From a checkpoint of a small self-supervised image encoder.
Model: norm layernorm_no_bias, num experts 64, patch size [4, 4].
Training: adamw at rate 0.0025, 6600 steps, batches of 256.
Rows from block 9 of a small self-supervised image encoder, named by matrix and row number. Rows with one number within an expert belong to one neuron, the router's apart. Each number is 500 + 25 x the weight over its row's rms, rounded and kept within 0 to 999. All counts start at 0. Numbers have three digits each.
Before each expert's rows are labels from the 100 images, of 14848, where the router gives the expert most weight on average: "patch colour" is the nearest of a few named colours to the mean colour under the peak; "responds to" is what is common among them. Only what is clearly more common there than usual is listed. The data: capsule endoscopy frames (Kvasir-Capsule). In brackets: how many of the 100.
# router: slot weights (model.blocks.9.mlp.router.weight, 128x128), inputs 0-127
# up: expert up (model.blocks.9.mlp.up, 64x128x128), inputs 0-127
# down: expert down (model.blocks.9.mlp.down, 64x128x128, transposed), outputs 0-127

# expert 42
patch colour: black (100)
responds to: finding: pylorus (49)
router.84:458497491471513511483559489490491486524484494514536479493554482519470516461462467484497500477520496486525481493465534535493487530499443525487510474488482505491497540480492486518493518527532469473549532491514488550507496489511453435474461496484504512489465498554502497502471475506501524485509475531493515507470503541489524511502455482500513479513544528494511494543553493450517500505532
router.85:459503487470503510477559487495490489525485493516536479493548486519467516461458468481490497479522487483524480488464527537494489532497439520487508478481479500494496543485494484519497518531525474473546537489508490555507498494513453433477461496483504517491466499560500501497473473506498528484512475526497518509466500538486522510499461483495513480505544520500516491542552491456519497502535
up.5:525498505516499482516545469528524518499507530520520487501517500480477461490471464508516528476522515495543497487514544497521500479497472522493485484490484468496489527476520482495533531491532478464539533475530469521502464479498501451526468513466475528528445514514512538471483513468498572525500472501493502472465500584480521494467501480487525458481500515515493508524523488447487514485523
down.5:555515518489464496535473473527506500526462517451521484493465534490486477537461509509479540531522475489466507530486500492482536470460526497495509506517503483506552532491542435466481480492534520451485507506480473504500524503493491503526485479530494485501510538498522478501498522542506496510547454484526482485496464527469479508474542512538542499482495470540506523495462479542504511502488
up.6:473477480476525532448505516510494483533484502547538488490553488539454516449504490472501501508462526475495527510475526501470474510535489502443520484468526527522541513527471501527515483517517469461521519536521513513486505497478482453475501469510502478486507484546492473512503474510537484472517498511511529518502487498452536526516447478506473502527499510488518464522516481448512503514546
down.6:459500472490552510471541530469525495481506470521465511496553460480535494467495457500519481475513513484551454483486491505510495570514509459505460487496467519498465518491469533512504520502466480531497510483489481499527513539500490509525487516442500500505511474488485498479510477449450494484472535521463540526510509508535520496536478504486496515476535541498528512481511531483503498507535
up.7:497519515490464488508519486449486489489509497441491500494470549505552501561527551505467460506522505472490520509495457503534473507521531497518500536540512505508475487478517508500499503468489509531487474518515494468502509501520491545507509525506490499472488503428492520510480520476496502518444540497503463494525503511510492485500542513516526521502436503478484521491471515521509520491408
down.7:550503516492471497539472474525507489513463513463525482500457549488492475524469516503484534542513475495461505528485491481484547472450523492506519509513499489506544517488551444483484487494526533458495510508469486503495529499495491500525487482525493482485507538492517480511496516558512493509554447487514483484486465515487470504474529509535552499475486471548509518495458478537512509505470
up.8:492526517512469486554508507463484502485512488457486489502458535490573494553530544510487472504522475498491503505488462497525486515511539498517500522539490501502474479468519500472480493472485513536480473522482502465507508504516501552499523526519499491487518510410489501507491530499490480510479527504516466504528498489533474479517544518506518523504451500479500553483479518530507509506427
down.8:548506520516463472528452489518482510511492533471529500510433537501486492517472522505502522521513480514450548519501508491490531450468500550505544522496517492507534490467530470513490506510531526460497492525509509499468526457521494499508490471526487514489478532481519496502477523556532513527556442499510466459475504489499483491480500480487503483493453454535494494499495495510512504509456
up.9:520488509515493482515551461511525513502517532515515488498522506483485450495477472512519519482520512496544491484521545491530495472498473531502494475489489475496480531465528484489531532486536486473540532473530470508501457485499495452528462519465468528528439509506510536480484518468503561525496486500497493474466489574487530493465504479475530455487495510511488501516529479451487517484515
down.9:554512505488462504535476469531509496526468517456522477489467536486490486534457509503481533529520482490471495531484501488478533469458529492498513507518496483506555529485542436465483483489533522455488512509482471508513528497492486497522479472520488483495511540498525479505500523543503493506540454483520486488497464529475474514474543518536546498490497470544504530494457476541507508505491

# expert 21
patch colour: orange (43)
responds to: finding: blood fresh (37)
router.42:522502496532493485561457513512508523507493503498506520511456534477504500533507533519482510539501505493463494524506483432531459499510516464509493529524485531502497475515520515534477485484484524503456440543470509481494517504458512542508526484491521486466508515464497494507556526493479470483524520501496516506506482460523436515535541501515485514501489476514495480446439514524509496519473
router.43:519512497518483486559451509505508516513493499491509521508462535480514502529507525525484510535514502492460495523502490441528456502508509464513495526531488528498501475506520502533475485488487521508458430547468499482495518505460514539505530482498522487467511521460497488513552528498472469477533519498501517508503489458524430520531544496520490516495488481507501478451440517524514499522475
up.0:518499478495515483473541488567522501498502509504506471487554481491492473479471476483479485500531506493530513483521521519506510483494489518538499487512528467490453520486483475500511552505539479472542543475532468520506475493495486472501470511462462511519475495556493503467464488470519539517488480466527517483490497543482540464456478503507494479451514533529498525510523463459504498450524
down.0:542494467502507478455554503543499492515465511487502467465486520524474511536473489462490494469518516538520492524519493542493510482494509485480463536510557443539503513496476492464480515485507493522538534467510471475514522509494515509501506489470463451510526508542534507489493457494521503516471517477482500513515512491463531449514479533521514499517470480532455538499496496544538510491529
up.1:535480479462524491460543497569526471503507511486484458484544487485481482491475471497483493518522493507533526475532520531479516488502495504545478461525526459500451515515486482475520542507539478481527518478518487513501490500485464478495483482490484513509475478566503486486479497475522525539501498436524508503505517532487540482455502524536491495449507528509474501497506466472502488446506
down.1:539499463499501457460552498525503486522478518475492476472489525522480517536469500448474485478522499523535492508515495560477543483484499480500482529527556428549509507503472477480494527503517505535545491489499479500515510512498506530494492485486470465516515518551522492508484447504530486501467504483473487506508510483457519473489492536527501523526474471522467523493493514556524505483514
up.2:519485470478534512454543487551532496507512510515498473479541484514493498473458481462471512488500508479532523499502514545499525490473499515541500482514515466507492526492474485471513532530527476472540548462524469517485484495496489484509458511468465503519472462539470510484462479481522535513459478479493515490492482542494564486453495510508501491462517522532498532510511464472499490449520
down.2:515485478513499478467531515550489510524482504500504461446523526525471513504479505449470495446527508472556503507504494538505534472478515517492463531538545453532491494508483479465490503508512504485546525478513468479481512518487521521519517487461455450510529498525510522521512482502529492515467499489466503515496522491460541479504474531527517496522471467542471524488480506546540509512497
up.3:522485470485509472470537487559521504512504506488502479485555478496485484492477480486477487501542506479543521477521519516497500480492478517554492483527537463501453512493487477497515553513549473479538531477530465528516487493487480475495480504468473504501475499567504497474474482471505539508492479453530518479490518548487534467463477505516493482461509534512484526502515465459518489463516
down.3:545487472488497459463547497534487490528454507473487477459488518524472513541483495457479490476532497533524485511529500546480517488488506477497482537512557440531499507500480492471484525488512494532552534476503473483528497513492518505504493488490473459502523520541537504503484452502521500499470502472481497512509514498458519447508484530525512492522469481517450536510498496543536508489530
up.4:532515477486497485469539487566532487508510507488506471501541482494469473498476467504499491499529507483540527474532523523495509477500469508542478451524521468507457528493496468492527535516544485492531515475511473525501487496500484465490482506470479525493469506574520492465478497469503536539497497467515510481486536537476525479460492511509519484457521534509474492505526466456511487450519
down.4:553508457485498454466547489526502467526445517473499479476469518528469523539476490468483503484507499536505506494528491553470540488495495470496478528522555441537495528511495492470486523500512508533530500476489475482517485510504504491493495473500476477495503519562533502507476444507517498501467516484480510517529498497466527457505494517528516501521466485498453521507502506549516523466521

# expert 53
patch colour: black (100)
responds to: finding: pylorus (56)
router.106:468520484478483500480560492490493496505495497507512484496539492514482506478455467516517509467535477497535454470482520546503498526483444517511496473491470467483466540462504488486502536531528488494548529459502481546515485489520465441498472506480495532504480509533517515487481495498475544508511472519491510494456521547501517497499470509487539471481549520507507493527557496450517501492528
router.107:472525485477480501484563492489498497504497493499515486501529493507481507480449466518516505468528471501533460462487517551497503523480439515513499470493468463482466541468502484486503534533525493497547524461503481548510486497521464436505469510483494537509477509531512516486483495503468545507510472516498510494461516543502514496498469513491539472473549519506507495525553496457509502488532
up.5:476469513503483498521480517483459500536498526553492510466509491495523467501499494498512492516469509499528461514513481413505505511521532507506527492523482574519503503497495502487472473443510478493542497522508511457508474459497505503491519496502466482511552498462516517497528565465527465479516521542496458510518486504502504529524502477499479536528504508436499506506512495484499556489477
down.5:508493523542526455514478537493481526523539511505542515483476513443534464487532545496478519500508513500461480507481493456503492527500486485505524476459464565466476531478544521523508503502477483459529496515514523511501513467512471522491494510476520498482454496460486538478502511495498502493500482545497491463514493515546429527520512498468519470524443518521510499481513516517486482519492
up.6:506492499497500489494547459521516501508513520518518479500514512487487462501477483506508512488527498494525502483503550517534494482503462516501496485494495481497483521466518485495517519498539468473525520465536467522517475488503493452519463509472489528514432516512507540465463490464486584506489487482507487484457493597484542497470505474482535453476489509503486516514513482445497519483502
down.6:551514522485487488534479493507497490533467506444526485478491530485485475527452508500490537502544499500461469526466472488453545508469549472497508509522485499500544532498539447464488478502521518446496510518476485499525533501504487521529461486524511495482515511489525485499499517537494477507524452498506483481490462525480462519483548512528557491480493490536516526514468487542506505512490
up.7:508499508511509488514548455515526518498512516526516486508513493494488469502481472507499515491521508481524504487508538496521495484496461528489488491486498491488481519475525491500527522497523474472533534471534458515504477480500481443533452513474483527510431506506505540471475508469497580515483472491503497483460491598484542493475507487481528463491481510514482515511524487435493518487498
down.7:552514519480487491521477492505497486528470508443522477469486532482487481534452511499492539506545499499464466533464481484457547512473542484502507510521490490502540532495540450468480480503530509443499502515477482504525532507507481518528463484524504495484518518494525481495501515532495488505532453492508483487494462529483466513478552507526557491479490483545510529504469476536515502511484
up.8:478526513530466481577517486465457491504512493484532479510519485495548474538524549478498474489524463506511474504490489503542470509503544488489472505490460489470474472474542494460472477496496495519479500509465508476504517502530469508487502540495468483502511522440479499489489552474512481492508504507530492493502509510551476482530517510523519530497461509479517568506510523477527504492448
down.8:533484510525466477499463515485460485537483554462519528504443492482505504492472527480514517472524520532462512525468481496461556509502526513502530552522537501497527488463522504516503488512501488469516479556547502480525547476514472516506471488532503499480485513454499484506504508525512475489507451508512490461476483482476480485501509481474520506511437486518513506482474513567503500521480
up.9:524513512488484487513524480475461492503496513476498460495462545497529472560529542499463467515508492462488520478496478509540487495525522502521496558516501519513490490502519495496515515479515508518519468517529474486506502480504492508488498508499484483487455508469497526504460541465516534502462520504477477499529479585509518495494526507522514504524426500485449507512449500486489533519430
down.9:551515531487483498529473499502507485524471500441528483483483533477484483530453514502490549502545497504466471529460476485460547513467547474501500505523487490493546531494540445470479479499517523445495505515474484504514527510499495509526464485520508494480514508487519479504499516534493477512526453493511488493491471524476462504484546509533559496482499489543522525508474477545512509507488

# expert 6
patch colour: pink (34); black (31)
responds to: finding: pylorus (58)
router.12:482500467458496505473562493495508476489480486477491479504520506505460512493456463508499496487527470517519473466508514541480504540490441500526490483495481472489478539490493489474507541527515507503548520461482509544494499504525457429471478491488513527510464489565509514499476464523479536504495481531485515504477512532496529503491477524508531476492555502502513474523557486469507496497534
router.13:491503469465491504472555494502513477489484485474484487510518504501465506501451465507492491491526465517515467460519510542486511535486433494530484477498480461487481540492495487470497543531510511510548517462480501545493500512526467429474466495493516528513467495561505517499478466520474542506498483525485514506474504527494523500498483523515529475486558499502506471522554484474505500495533
up.5:465510546554482485568505491474489504517527510498533473486542489532533473517529507478515493498515479484510482526526514446540460508526542509476493486464465527495469490477521489453502470473511460485511516519488472470498479487504483512481494515476472481497509480464493502491491539479541488503517503521531454492499509509544508479511505464518489516514480515473486562497520462453524535463475
down.5:530484499512490458495462529491470505522502523464512501476462507479508508519489545488481518472556509505491458519449465484456521521509545500519526540531508531509525520466512486514499494515506489489514455547539507483542550480514449538513482475506513475485488506470509480486502508499484480479502461506504482474503495498481452523531512487478528495517440505526515527481471533554520484529474
up.6:513507500485499491506534458508533516512512512520539476521522487521488502479474473511524515480535508478527498474504550509520485485490436529500497476482489464484472534490519495519528515523542479456528531489522479529493470488490484450537469515479486519500440514516518534484483497485463553518490482481515516479453510558476530496470490479472525439482493508512495508524522494439488490492538
down.6:548511525497489482532459512501496492529478509439524490480476532476491491531461515505504543502548505503461471529455466487456545510476549473496512516526490501498541524502542454476492471510519507454497502513483481496523537499512478520539458482513509482474500515482519489490492519533485492508522453501512477485495468522490465499487549505517558492479475489542506528501470484544516505510475
up.7:523514515494486490523510454452492510516505518485518454503520513521501509517505491494477509505527521466514527480532503500535478497509470532534504508512491481514450535488539481510556504490526493466529470528522452500496471484477484497534510507505482493464433516486511508496472526486493555527471529474521481511505515566486502512484506501499513462492428512475480521506490505421487517488458
down.7:551509522500492490529463504501501494524486504439515485478476532483496496530456510505501545501551501502467465526449465489459546508472545466493509517529484497503542522490545452477486474511514509459488505514479490495526540510506480522536458485506507481472507510486520478484496519532485485508523449503511490479500468528489462501492547508522559498478485499538514527495463487544512502514480
up.8:512512514505465471523500460472496511517512526492534462505516529517509503528504505498475492503524509476514530478527499479535471519523515518515491515509496486506465532485516472499570511475538493470541482529523438493496475485483478509516511502498472496476443519463504517508461520477521541532464540486525467508505516540483484505497499481513514478504413506470476524504482502450493516489435
down.8:550511522494495490536465503498500493524480509444515488479476534479498498536459512503499542502551502498465463527441466489462549509469550465494506518529490501498547521493539449479490472508510511463492500513477480494522541512503480521533465490510502486474509512479522481487502520530483482504524451496507493482501471521487462505492546510524556503476480499540515525495458488545520500515486
up.9:515507500480505487490541461503536513510513510522527490520531491525474506473465471505519507474531509478518500471506545531515483485481431532501497477479493462483479536498500491515525528525533485472539537468532478531498478491501477447518466519484490519504444511533505529485477487499473555516485468482513510488456505550473537482462482478474517441490492507519497508529525493456501488490541
down.9:541512536501488473529453516508499493519479507438529494490464537480491496537459518507512538510541508504450482531462465486460536507481540478489517518513491500494545519503540458485489467509516505455500508507489488498515535484517476521542458485516513494473501512469526497489483527544486492514528448510514468490496476507495458498488549498513554490490473485544505527505474478542505505511473

# expert 19
patch colour: grey (29)
responds to: finding: pylorus (57)
router.38:491508471459483507463556484497510486483491486469484482515510498500473501517458471512504503480520463511513479451522512558487518522478437497530485473503487457494461546488497491469509547533516513518539514451481494546494497511524478435495473502489508538518474508549513519494484478510462546513493486516491511503475514533494534490496480534511535480465549500504502484512544486473498502491529
router.39:484512471462482511468555487491500486483491489475487480503513497509479505509466465518511504479518467507520475455515513563491513524481445502530488475501480455492459544484499489469510549533519512518543513453485490547497493507519477441498470504486507534516471509543518520492482479509460550517489485514493511495473515538497537490493482536510541476469553502504498486508551489467500496494527
up.0:547496472468510499479505503522570473472488481452474498532470514492452512529494496482495486508492492543476544461528496532481536504500458484531457513496523461491508502531492507469493526546490537493473500450476511519476528536507512491496483477506529509524475465551484514527492444552481518496463490505471520518499493479487523471498507504511495493495526458555494477517515487535482486506520
down.0:474524519465497533495535454510515464483500481515472508525558503548487537490484480496470480511492475507543520495525515521533494468490486530510494493500492444517524463531462472465514506500519507527482528501449493508497468498480530466496518489530493522525474485558460468517524468515510502501455547446511498533486501503480533481475482504505456493492545512476495490534507509474490501465541
up.1:493500524474481506508525460486481500495499519499520451508515513504511498505520513480471499498539506460509516471501530486513480507519469521520490504522484510507477539501518513490525498511543487493536490486550467504489473489478483471517467513489492489494422504500493527492475500457474588506470497505506496509493506600486533502490497512516531450513465510479494514508495477419504522516464
down.1:547507523497502481529478514500493484525484509437525485469484533478483486531466512499500550492551510510456445518445462481448541523485554468498505507524488502490537524501547459477487474512513510454499502512483494496527525496512482523521465491520514485477512499482516488492492524523490481501509451506504484484490464514478461517497552502525559489488483500534517521510478484545520496518486
up.2:476502522560480491581507488488453513545506526525532506484527480512535476509517511463482491514484482486519478526506489448526479497519529501476506492513464543501488498479512503488485461463504479493519502539501494459511488470509489510478504508480453493510523508457489489490503558451550473482533515535525473483508475522542483523510533475517488545542480519469485502508504488472510532480481
down.2:540477509525517450505469555492484499516505518467535492465476510462512487497504537487488530492542522515464460521457478463449521550513539488507511516509501541481506517487536495508503495513485485452513474536515523482521525479510484547503493479501509480472495498468492501500490531507496478488490465533505491475500471488497449533507543480485536482521443504524537519484490510557505474524461
up.3:561532530561477494569492508534464518509512518468492467492449493448494485512510501445466544499473485505484506482514478495512524475482504515507477509499483515498460483516557503474474482512466510480494492493485478472486494504514507529487468480483472495534498485473478536504472564478509509495491518559499536523503464492535497533504548492510511499496515501535476493497467508541499530489476
down.3:515494572504496466537487527496483488539510515460526488486526523482499507501496543468467512520494512553452483520481473467492499500498526506497525527496485513471520476541502474473507486503519493438519520554503539504487495477480501509502499505557511518471484470474481517533503524535526492483470476485520455523468453484486470510472552477505488486530469488529504500539492506505465531469463
up.4:501497488479514508484543458505531513513508504524514484515527492513475504487480483510520521480525514473522507481491544511524500509493450525502504474492502471496489542477513498504527511536537481475523524475519474526490476496483489453538464521485488510491426511514519519489477477478464580514476483494518516488469524593485529497475478503474531454482500507509511513509525495427489502494520
down.4:547503526494505480527473519496496490532478512438522483468482530480491488528467514491501542496548508509456455517439462484448545522486550471496507511518483512500538523500545462474484478517514506446508504515485495496527530500505484526527467492518513485474518504481518489490492519521489479500517449499498479486497466512481462515493554501519557492496472498537516520503479478548519493517483

# expert 10
patch colour: black (100)
responds to: finding: pylorus (56)
router.20:472519489480482499487568491496497501507498496497512486501532491507480502481450464511511503471529472503531455467487519545501500516484440516512495474490467469480467539462502484484502534527523488500552526464497487546515485495526468430498466508484491541506473508534506519488480495501471544506510477519498514498453517542502512502502475506490538476478551523507507490529556494456511501484533
router.21:467517490482479498490565490491492494507498496504520482496546491508480501475459462506515504470529477499534459473482527545500499520487441522506494474487465480483476533464503482492499533524528486489548529464504483544513482486520465437498466507479495530501472505538514516487476493496478542502508474521493511498456514551501520503499467507484538471484552522503507491531560494449512500491527
up.0:460479482474505529456482504483495491541490497560513492486564499544467524447506468499506499511469529469508498503499515480477467503536514504463531493464514528519546515539460505528526467478537475504532516531535519515507485477484492467473515469529498485481520483550521484490502492497523472487511520490518503506495504501442530509520442492504473502536486513462513467531505482461499511502537
down.0:502515463499557500496533524500523516489512475531473495472548472466519484472510467519505509489514504457549449488502493485500495551503508469508464468493457541516484544463509522498510516494458495520488501466483480516515504547498495511492491507432503480510508489503474498471512485444458491501472532519468557504528504533525510518527481515486507494470537535511537503451514530487503493504531
up.1:519495499500494483498542465521527516517517520526523486507520488497486478487476472509512526476517510487530503493509547503521490481489452527498495478481491474494483535476509485500523525504530473473540530475527472529502466487505484456521453511458475532519452508518505540473473510473495577518502468492506505481459496584489537499463500480479521461477495504521484516521526489437486499475526
down.1:550508527483477499524475492507503485535467509441521483482478533488484480530453501501492542507549490498459482523466479488461548495471540477497512522517493493500548535495542448468483480503528507454496507511479479503524535498505480513528463488521502492482515522488534489486496513533495482520535445497509476484504471511481474510489556514526552494485488482541510526507467479546516512510485
up.2:507500518501507487520545474500516504502504526516503468501512509492500477510501489509514504500514520480519515482496509478541499492510473539503490512506502489506489514480522485491515524481548482493519501497544479490519467487497475472530465510468483523502445521491506550488467515448482585530469503491522486479486506620487535488486504491492517478487455527494460512507474487434492534492466
down.2:551506514484475502532474491507507486536465501440519489482485523483486483533452503502488542502547496497476471525462480490457539502468548472500504515520489486507540532492545441471477476499524509453490510517481483499529528506500483510527463485525501487484515519493528477493497510527491482510534448491508481484505476519472467513485554511535557499480498486544511527507457476533518511513488
up.3:501503519502475497505523464461492488504508492485504478489494553517528494543541528484453485511510509473488510472501478497548470505531526508524505545503499532510492499494532503504514503470511502533529473537541469466487487477486476523506500515507479507477458495461511516500481516471519510521462541492496490509544495551502498504493516499522524493525417522453448499514461491479493511494412
down.3:548506523485480498532474494500508495524472505445511486482485534471498484533459522495493542505546488500468464533456475498470548502465539472504510508527482489502535532487542446473477482496524519453486500508475481509524535516502496508533463488520508483472515518490527477501506512530488482505528446492502485479496476517479460513487549509529562501479491489545526528509466484536513511520489
up.4:498516524508470488499526483457473493505508493465498484487487536520540504551531542503466473503495491460494514495508472506535468501538555512502500546503502529519480480503531492494519489475510504523504479530534471460500481492509473543489514512506481485478490491443499521484474526474515501524464537508491459500537504539503504492500526497523528515516429520468465526502465494509503509498406
down.4:549498530491483490534473492503499486525467506441524486487485540474495477526454523501489537503558493507464477531461480496474551500462537484503516513527496500500534523480542447482482474499519519452497501524479489507513534499500491514535461490515503493471512526480520476499500518535492484513544443491497482477493479506485467509486542511523556496471484493545521522503468475540512514517480

# expert 33
patch colour: grey (34); pink (29)
responds to: finding: pylorus (56)
router.66:506500466451490504466549489506520469481483486457474491520500510494465492534464480497486488490516462528500495454534508546481519531485441482542471477510497449492481540507485496460498551522506525517534509457471508532485513520524487434481478490497519526514466495557500523504489465525473540507483497517480516506487500508494537482501492526521516488486549485506503475511551476490500501500531
router.67:496506464454493513462551477491512471475484481471482471505506503508464507525471468518502498486516470508510496448525509559485513539489448491532486475507491454495466550498498493468510544530519521517540515454477493550487507514519478449490477497488512524514463502556525517502476466518468542513484492517487509502491512530495542485486477543520534484476536491502500483508542489477496489499526
up.5:497512485474501506487540456500533503508517498512529481510533487545477536470479477510519511471538504476516498473492546533506488501483438530508492476480497456495481540493502499500520516557536485481522526483508482537489475498494484461526471519482491510488440507533514516489481479495461563525479478468500516491461523555480536493471467489476517447486500512522504508517532497455502477495535
down.5:543504533504508472532460536491494499528492504440526485476473533476490488527471522502511541492550515508447462520447459488454544520485550468488509515520487522485530516507537470489486472512504501453503496513491497487516530490516476528525464499515516486466505503468522497497489523529492486506517452518501478481497472503496453508493553491512556487496461497535516515504487480545512499518473
up.6:498508484481501513489539453498534496505512499507524476510534490538476528473481472506517512469538502473526503481492546524506483500489438533506496477480493450496479531489501497505524517551536480484522523485511481539492475500489479468526471517484490512484439509530515513489479473497457565523483482464507519490464528562474537498473465484475520445487501510521503513512521491452500476495537
down.6:543506528504511475538465533494492499525487505440529485474469532474493491525474520500507542491549516509444463521447461486452544521484547465485509511517487524483531515505535468490485467515507499451504499515490498491516527494512478525529462494516518489463514501469516500497494523530492487503517450517505482481492472505494455505497553496512555487495463502532516517503482481549511499521475
up.7:515519526527477487533513446480493519537509515490534461491515506519505520510513497480450507519500515466504495470532491493537479503496496536520490504485496515507453528505538501498536499528530485466523488517520455493488478482486482510504485500483456480441439513459489509489457535468518550521473527501525489520509500566499495510497503490498513488515423517494481529497476501449516502481443
down.7:541502527504515478532473533492496495529490506436523484475479527474493493522466515499506542492553516510462453524437455487453556523484550458495501517524493511495537519495538467484489476514501504457503498518487496489521534507507481523526469494511513479467514504473515487495504517522486487499515449508496492478490470515488456504497546498518561490483473502535524518496478485545518497524482
up.8:501512491476492509489536453493523501506518505516532474509533495539476526478487482509517513466535497475519502478493550530511476495489440528504499478477496458493476534490507492509524517549540482482520525486515481538489472496485488460532466524477488512488437507528515517486483483493463562526482492464508513484465527561473530492477472488472525440481493504513500508512527497448496480492534
down.8:541503535503511473538465535498489497525489506440530488475476531476490494524473522501511543492547516510452458519442458485452544523486548468491506515518487521483535516506543469479489468518506507453503499513490503492522532495515479528524460495513513485465510502470515499495496521529493487507512453515501490485491472507494456504497552498514557492493465500533517514501478483546517503522476
up.9:508512517493482510520516448479493507527524500491519430488527504523503541495508487492468505498523501469521512469535515519516480506496463530523478499504482472506451531499518496490553511543537480477511495517511462514490464493469492481539485496499480493468420495500514499480476515472480561518475527478517502522500529580486508515481483506499517458501445518505491526490500512436485494500496
down.9:542506527500512482531469531494497499527489504435528483470478533479495490519467518498506540490550519512456456524436456491447550521482553463491499512524484514491536516501539464482490476514506510457503501518488495489526531504515479524526466495508512485466508501475510492495499514522488486498509451510495492480494471516489457505496552499516561492484473508529520522491478485544521499521478

# expert 62
patch colour: black (100)
responds to: finding: pylorus (50)
router.124:469522502487483488498563489478495510517503500509524489501540487508491503467458469508514503465542476502530455471472518536508496523486444527506497478488466477475467525455509494497493527527524475490546529469516480539523483486533465442501467516482492536498480505518513516481477502494475539512512473513496509496454521547509507494501479495480542474483543533504503501538561497448521505479524
router.125:470520501487483490495563488479491507517498498510525488500545484508487500468461466506514502463544481496534455474470524538510495515489446529503497478491466481476469526452511492495493529522525474490543527469520480535520484484532466443502472513480491537497479507518516520480474505494476540510510475515495506496456519553508507494502478493479543473490545535501502503537556494443520503483518
up.5:497506514495478520492519472454468495493495501466488485496479553514517511553547542502465481525491502479485510478499464511506485497529524507525502561517526532524498491509498503508508506477496529548494466525533491462507494501503485514497510508518500488473469505467489504497507516486524505511447530513498479494565473550502487496505511513512513512529426520460465498494438497517484517523415
down.5:554527523483472495518488487502508487510466505445522489487482542465503463524448507515503535510539481503466484534474489493489548497452529483497509503522488484495533521476548433475478485485519518448488499515470475521515528503505510506536467503512484492482513529481526477502498507540487490529538449500508487488493484507487471504470534522524557501464500468552523527503478472527520511505485
up.6:504509517489494497489518473441490497491506489464488473503484551513532506529516543496468488498516514477486533487507493518527485499525530508506510552529508524509501479524492528503509495472512514534498467520540488481492499481507488517526485501516504501494451505483503549513485520482509522490435533488488485500543495581496511494507499490525514507512434515465459497505442497523500519489401
down.6:549522512479475502526485480510513487526463503444513493485493538475502471526451501514484547506535478499471478527474482499472548496455537477500508495510488484502540531485541437469479484490518515449486506502468465511517530515496498510532472493524494490490515523498529474505508502536496482514538445480502480485495482525480476508477534522544554500473510478549524538504470479528519517509496
up.7:499504510463491524511526475450476497490480477456459467499473553502527515546529549498469476514535502484474524485513473512525495486519522485510518544513513520513508499526494514504505489464500503539489458507542495475498501507493479526504508501515500498484452482473502500512465483481505509499445540505492490522542498561498503507501514504533519512519433533466457498503451495518480517508421
down.7:556525517474472501527489485514525482520464498456519484481485527474498462528450503501492530509544481505468488532473487496474551495450526481504502506529480481510532524485548437466478484492519520448489504500471469528515528507501502511537470495506492496483515521489521478500502503534499487522539441494505483488485478516488477508465524518528560495458502475549526527494468479520519513513500
up.8:496480522491492512481516474462479497489499471462477488497484547492536510562510546500468466508493499472483514468496478513506484517528548495525502561521510527503512473514498502519512496487497509532490470516537487459502494486490486534497495503519490504484462488476498512498488497479511518512445536508484479499560483551479500508495504496507494511532430524475456502515462517521479519519403
down.8:550525509486467506523488490492522490517471503447517488484489540478500458515452503512488541502543484505476487532465482497479554485466533478498499498516478475503530523480549432471471481485521520446489509507464475520514534503505505508531475494518492494489519524487527482501510500535491474522539450497503480486485489517478474507472539524533552497467502482557524529494475476529511521507489
up.9:544529495509514484507519504532521504460506489446499517509426522471524509542501538501502488470520485527478525476488505557521513503503484488507473510515513473489497477492550476495494550544486527489455480460503489534503521498518507540518457505487498542546470503462489521508461460523493543526474486498492517507490484491503502502485521471494562469466488477548494506490481508545492481498470
down.9:490491534462449519519509475476485481506471498469486495514489519523473529491478519477475501518501477520463549477481505514511532467470504540533521536518525452498508452546487502507497491497540533494501511541506483481492503478491526490510494484565515524487523489536518453527515480550524496522524465474501481516464505465459531473460489488526497510520512456528482505546485469521496549489488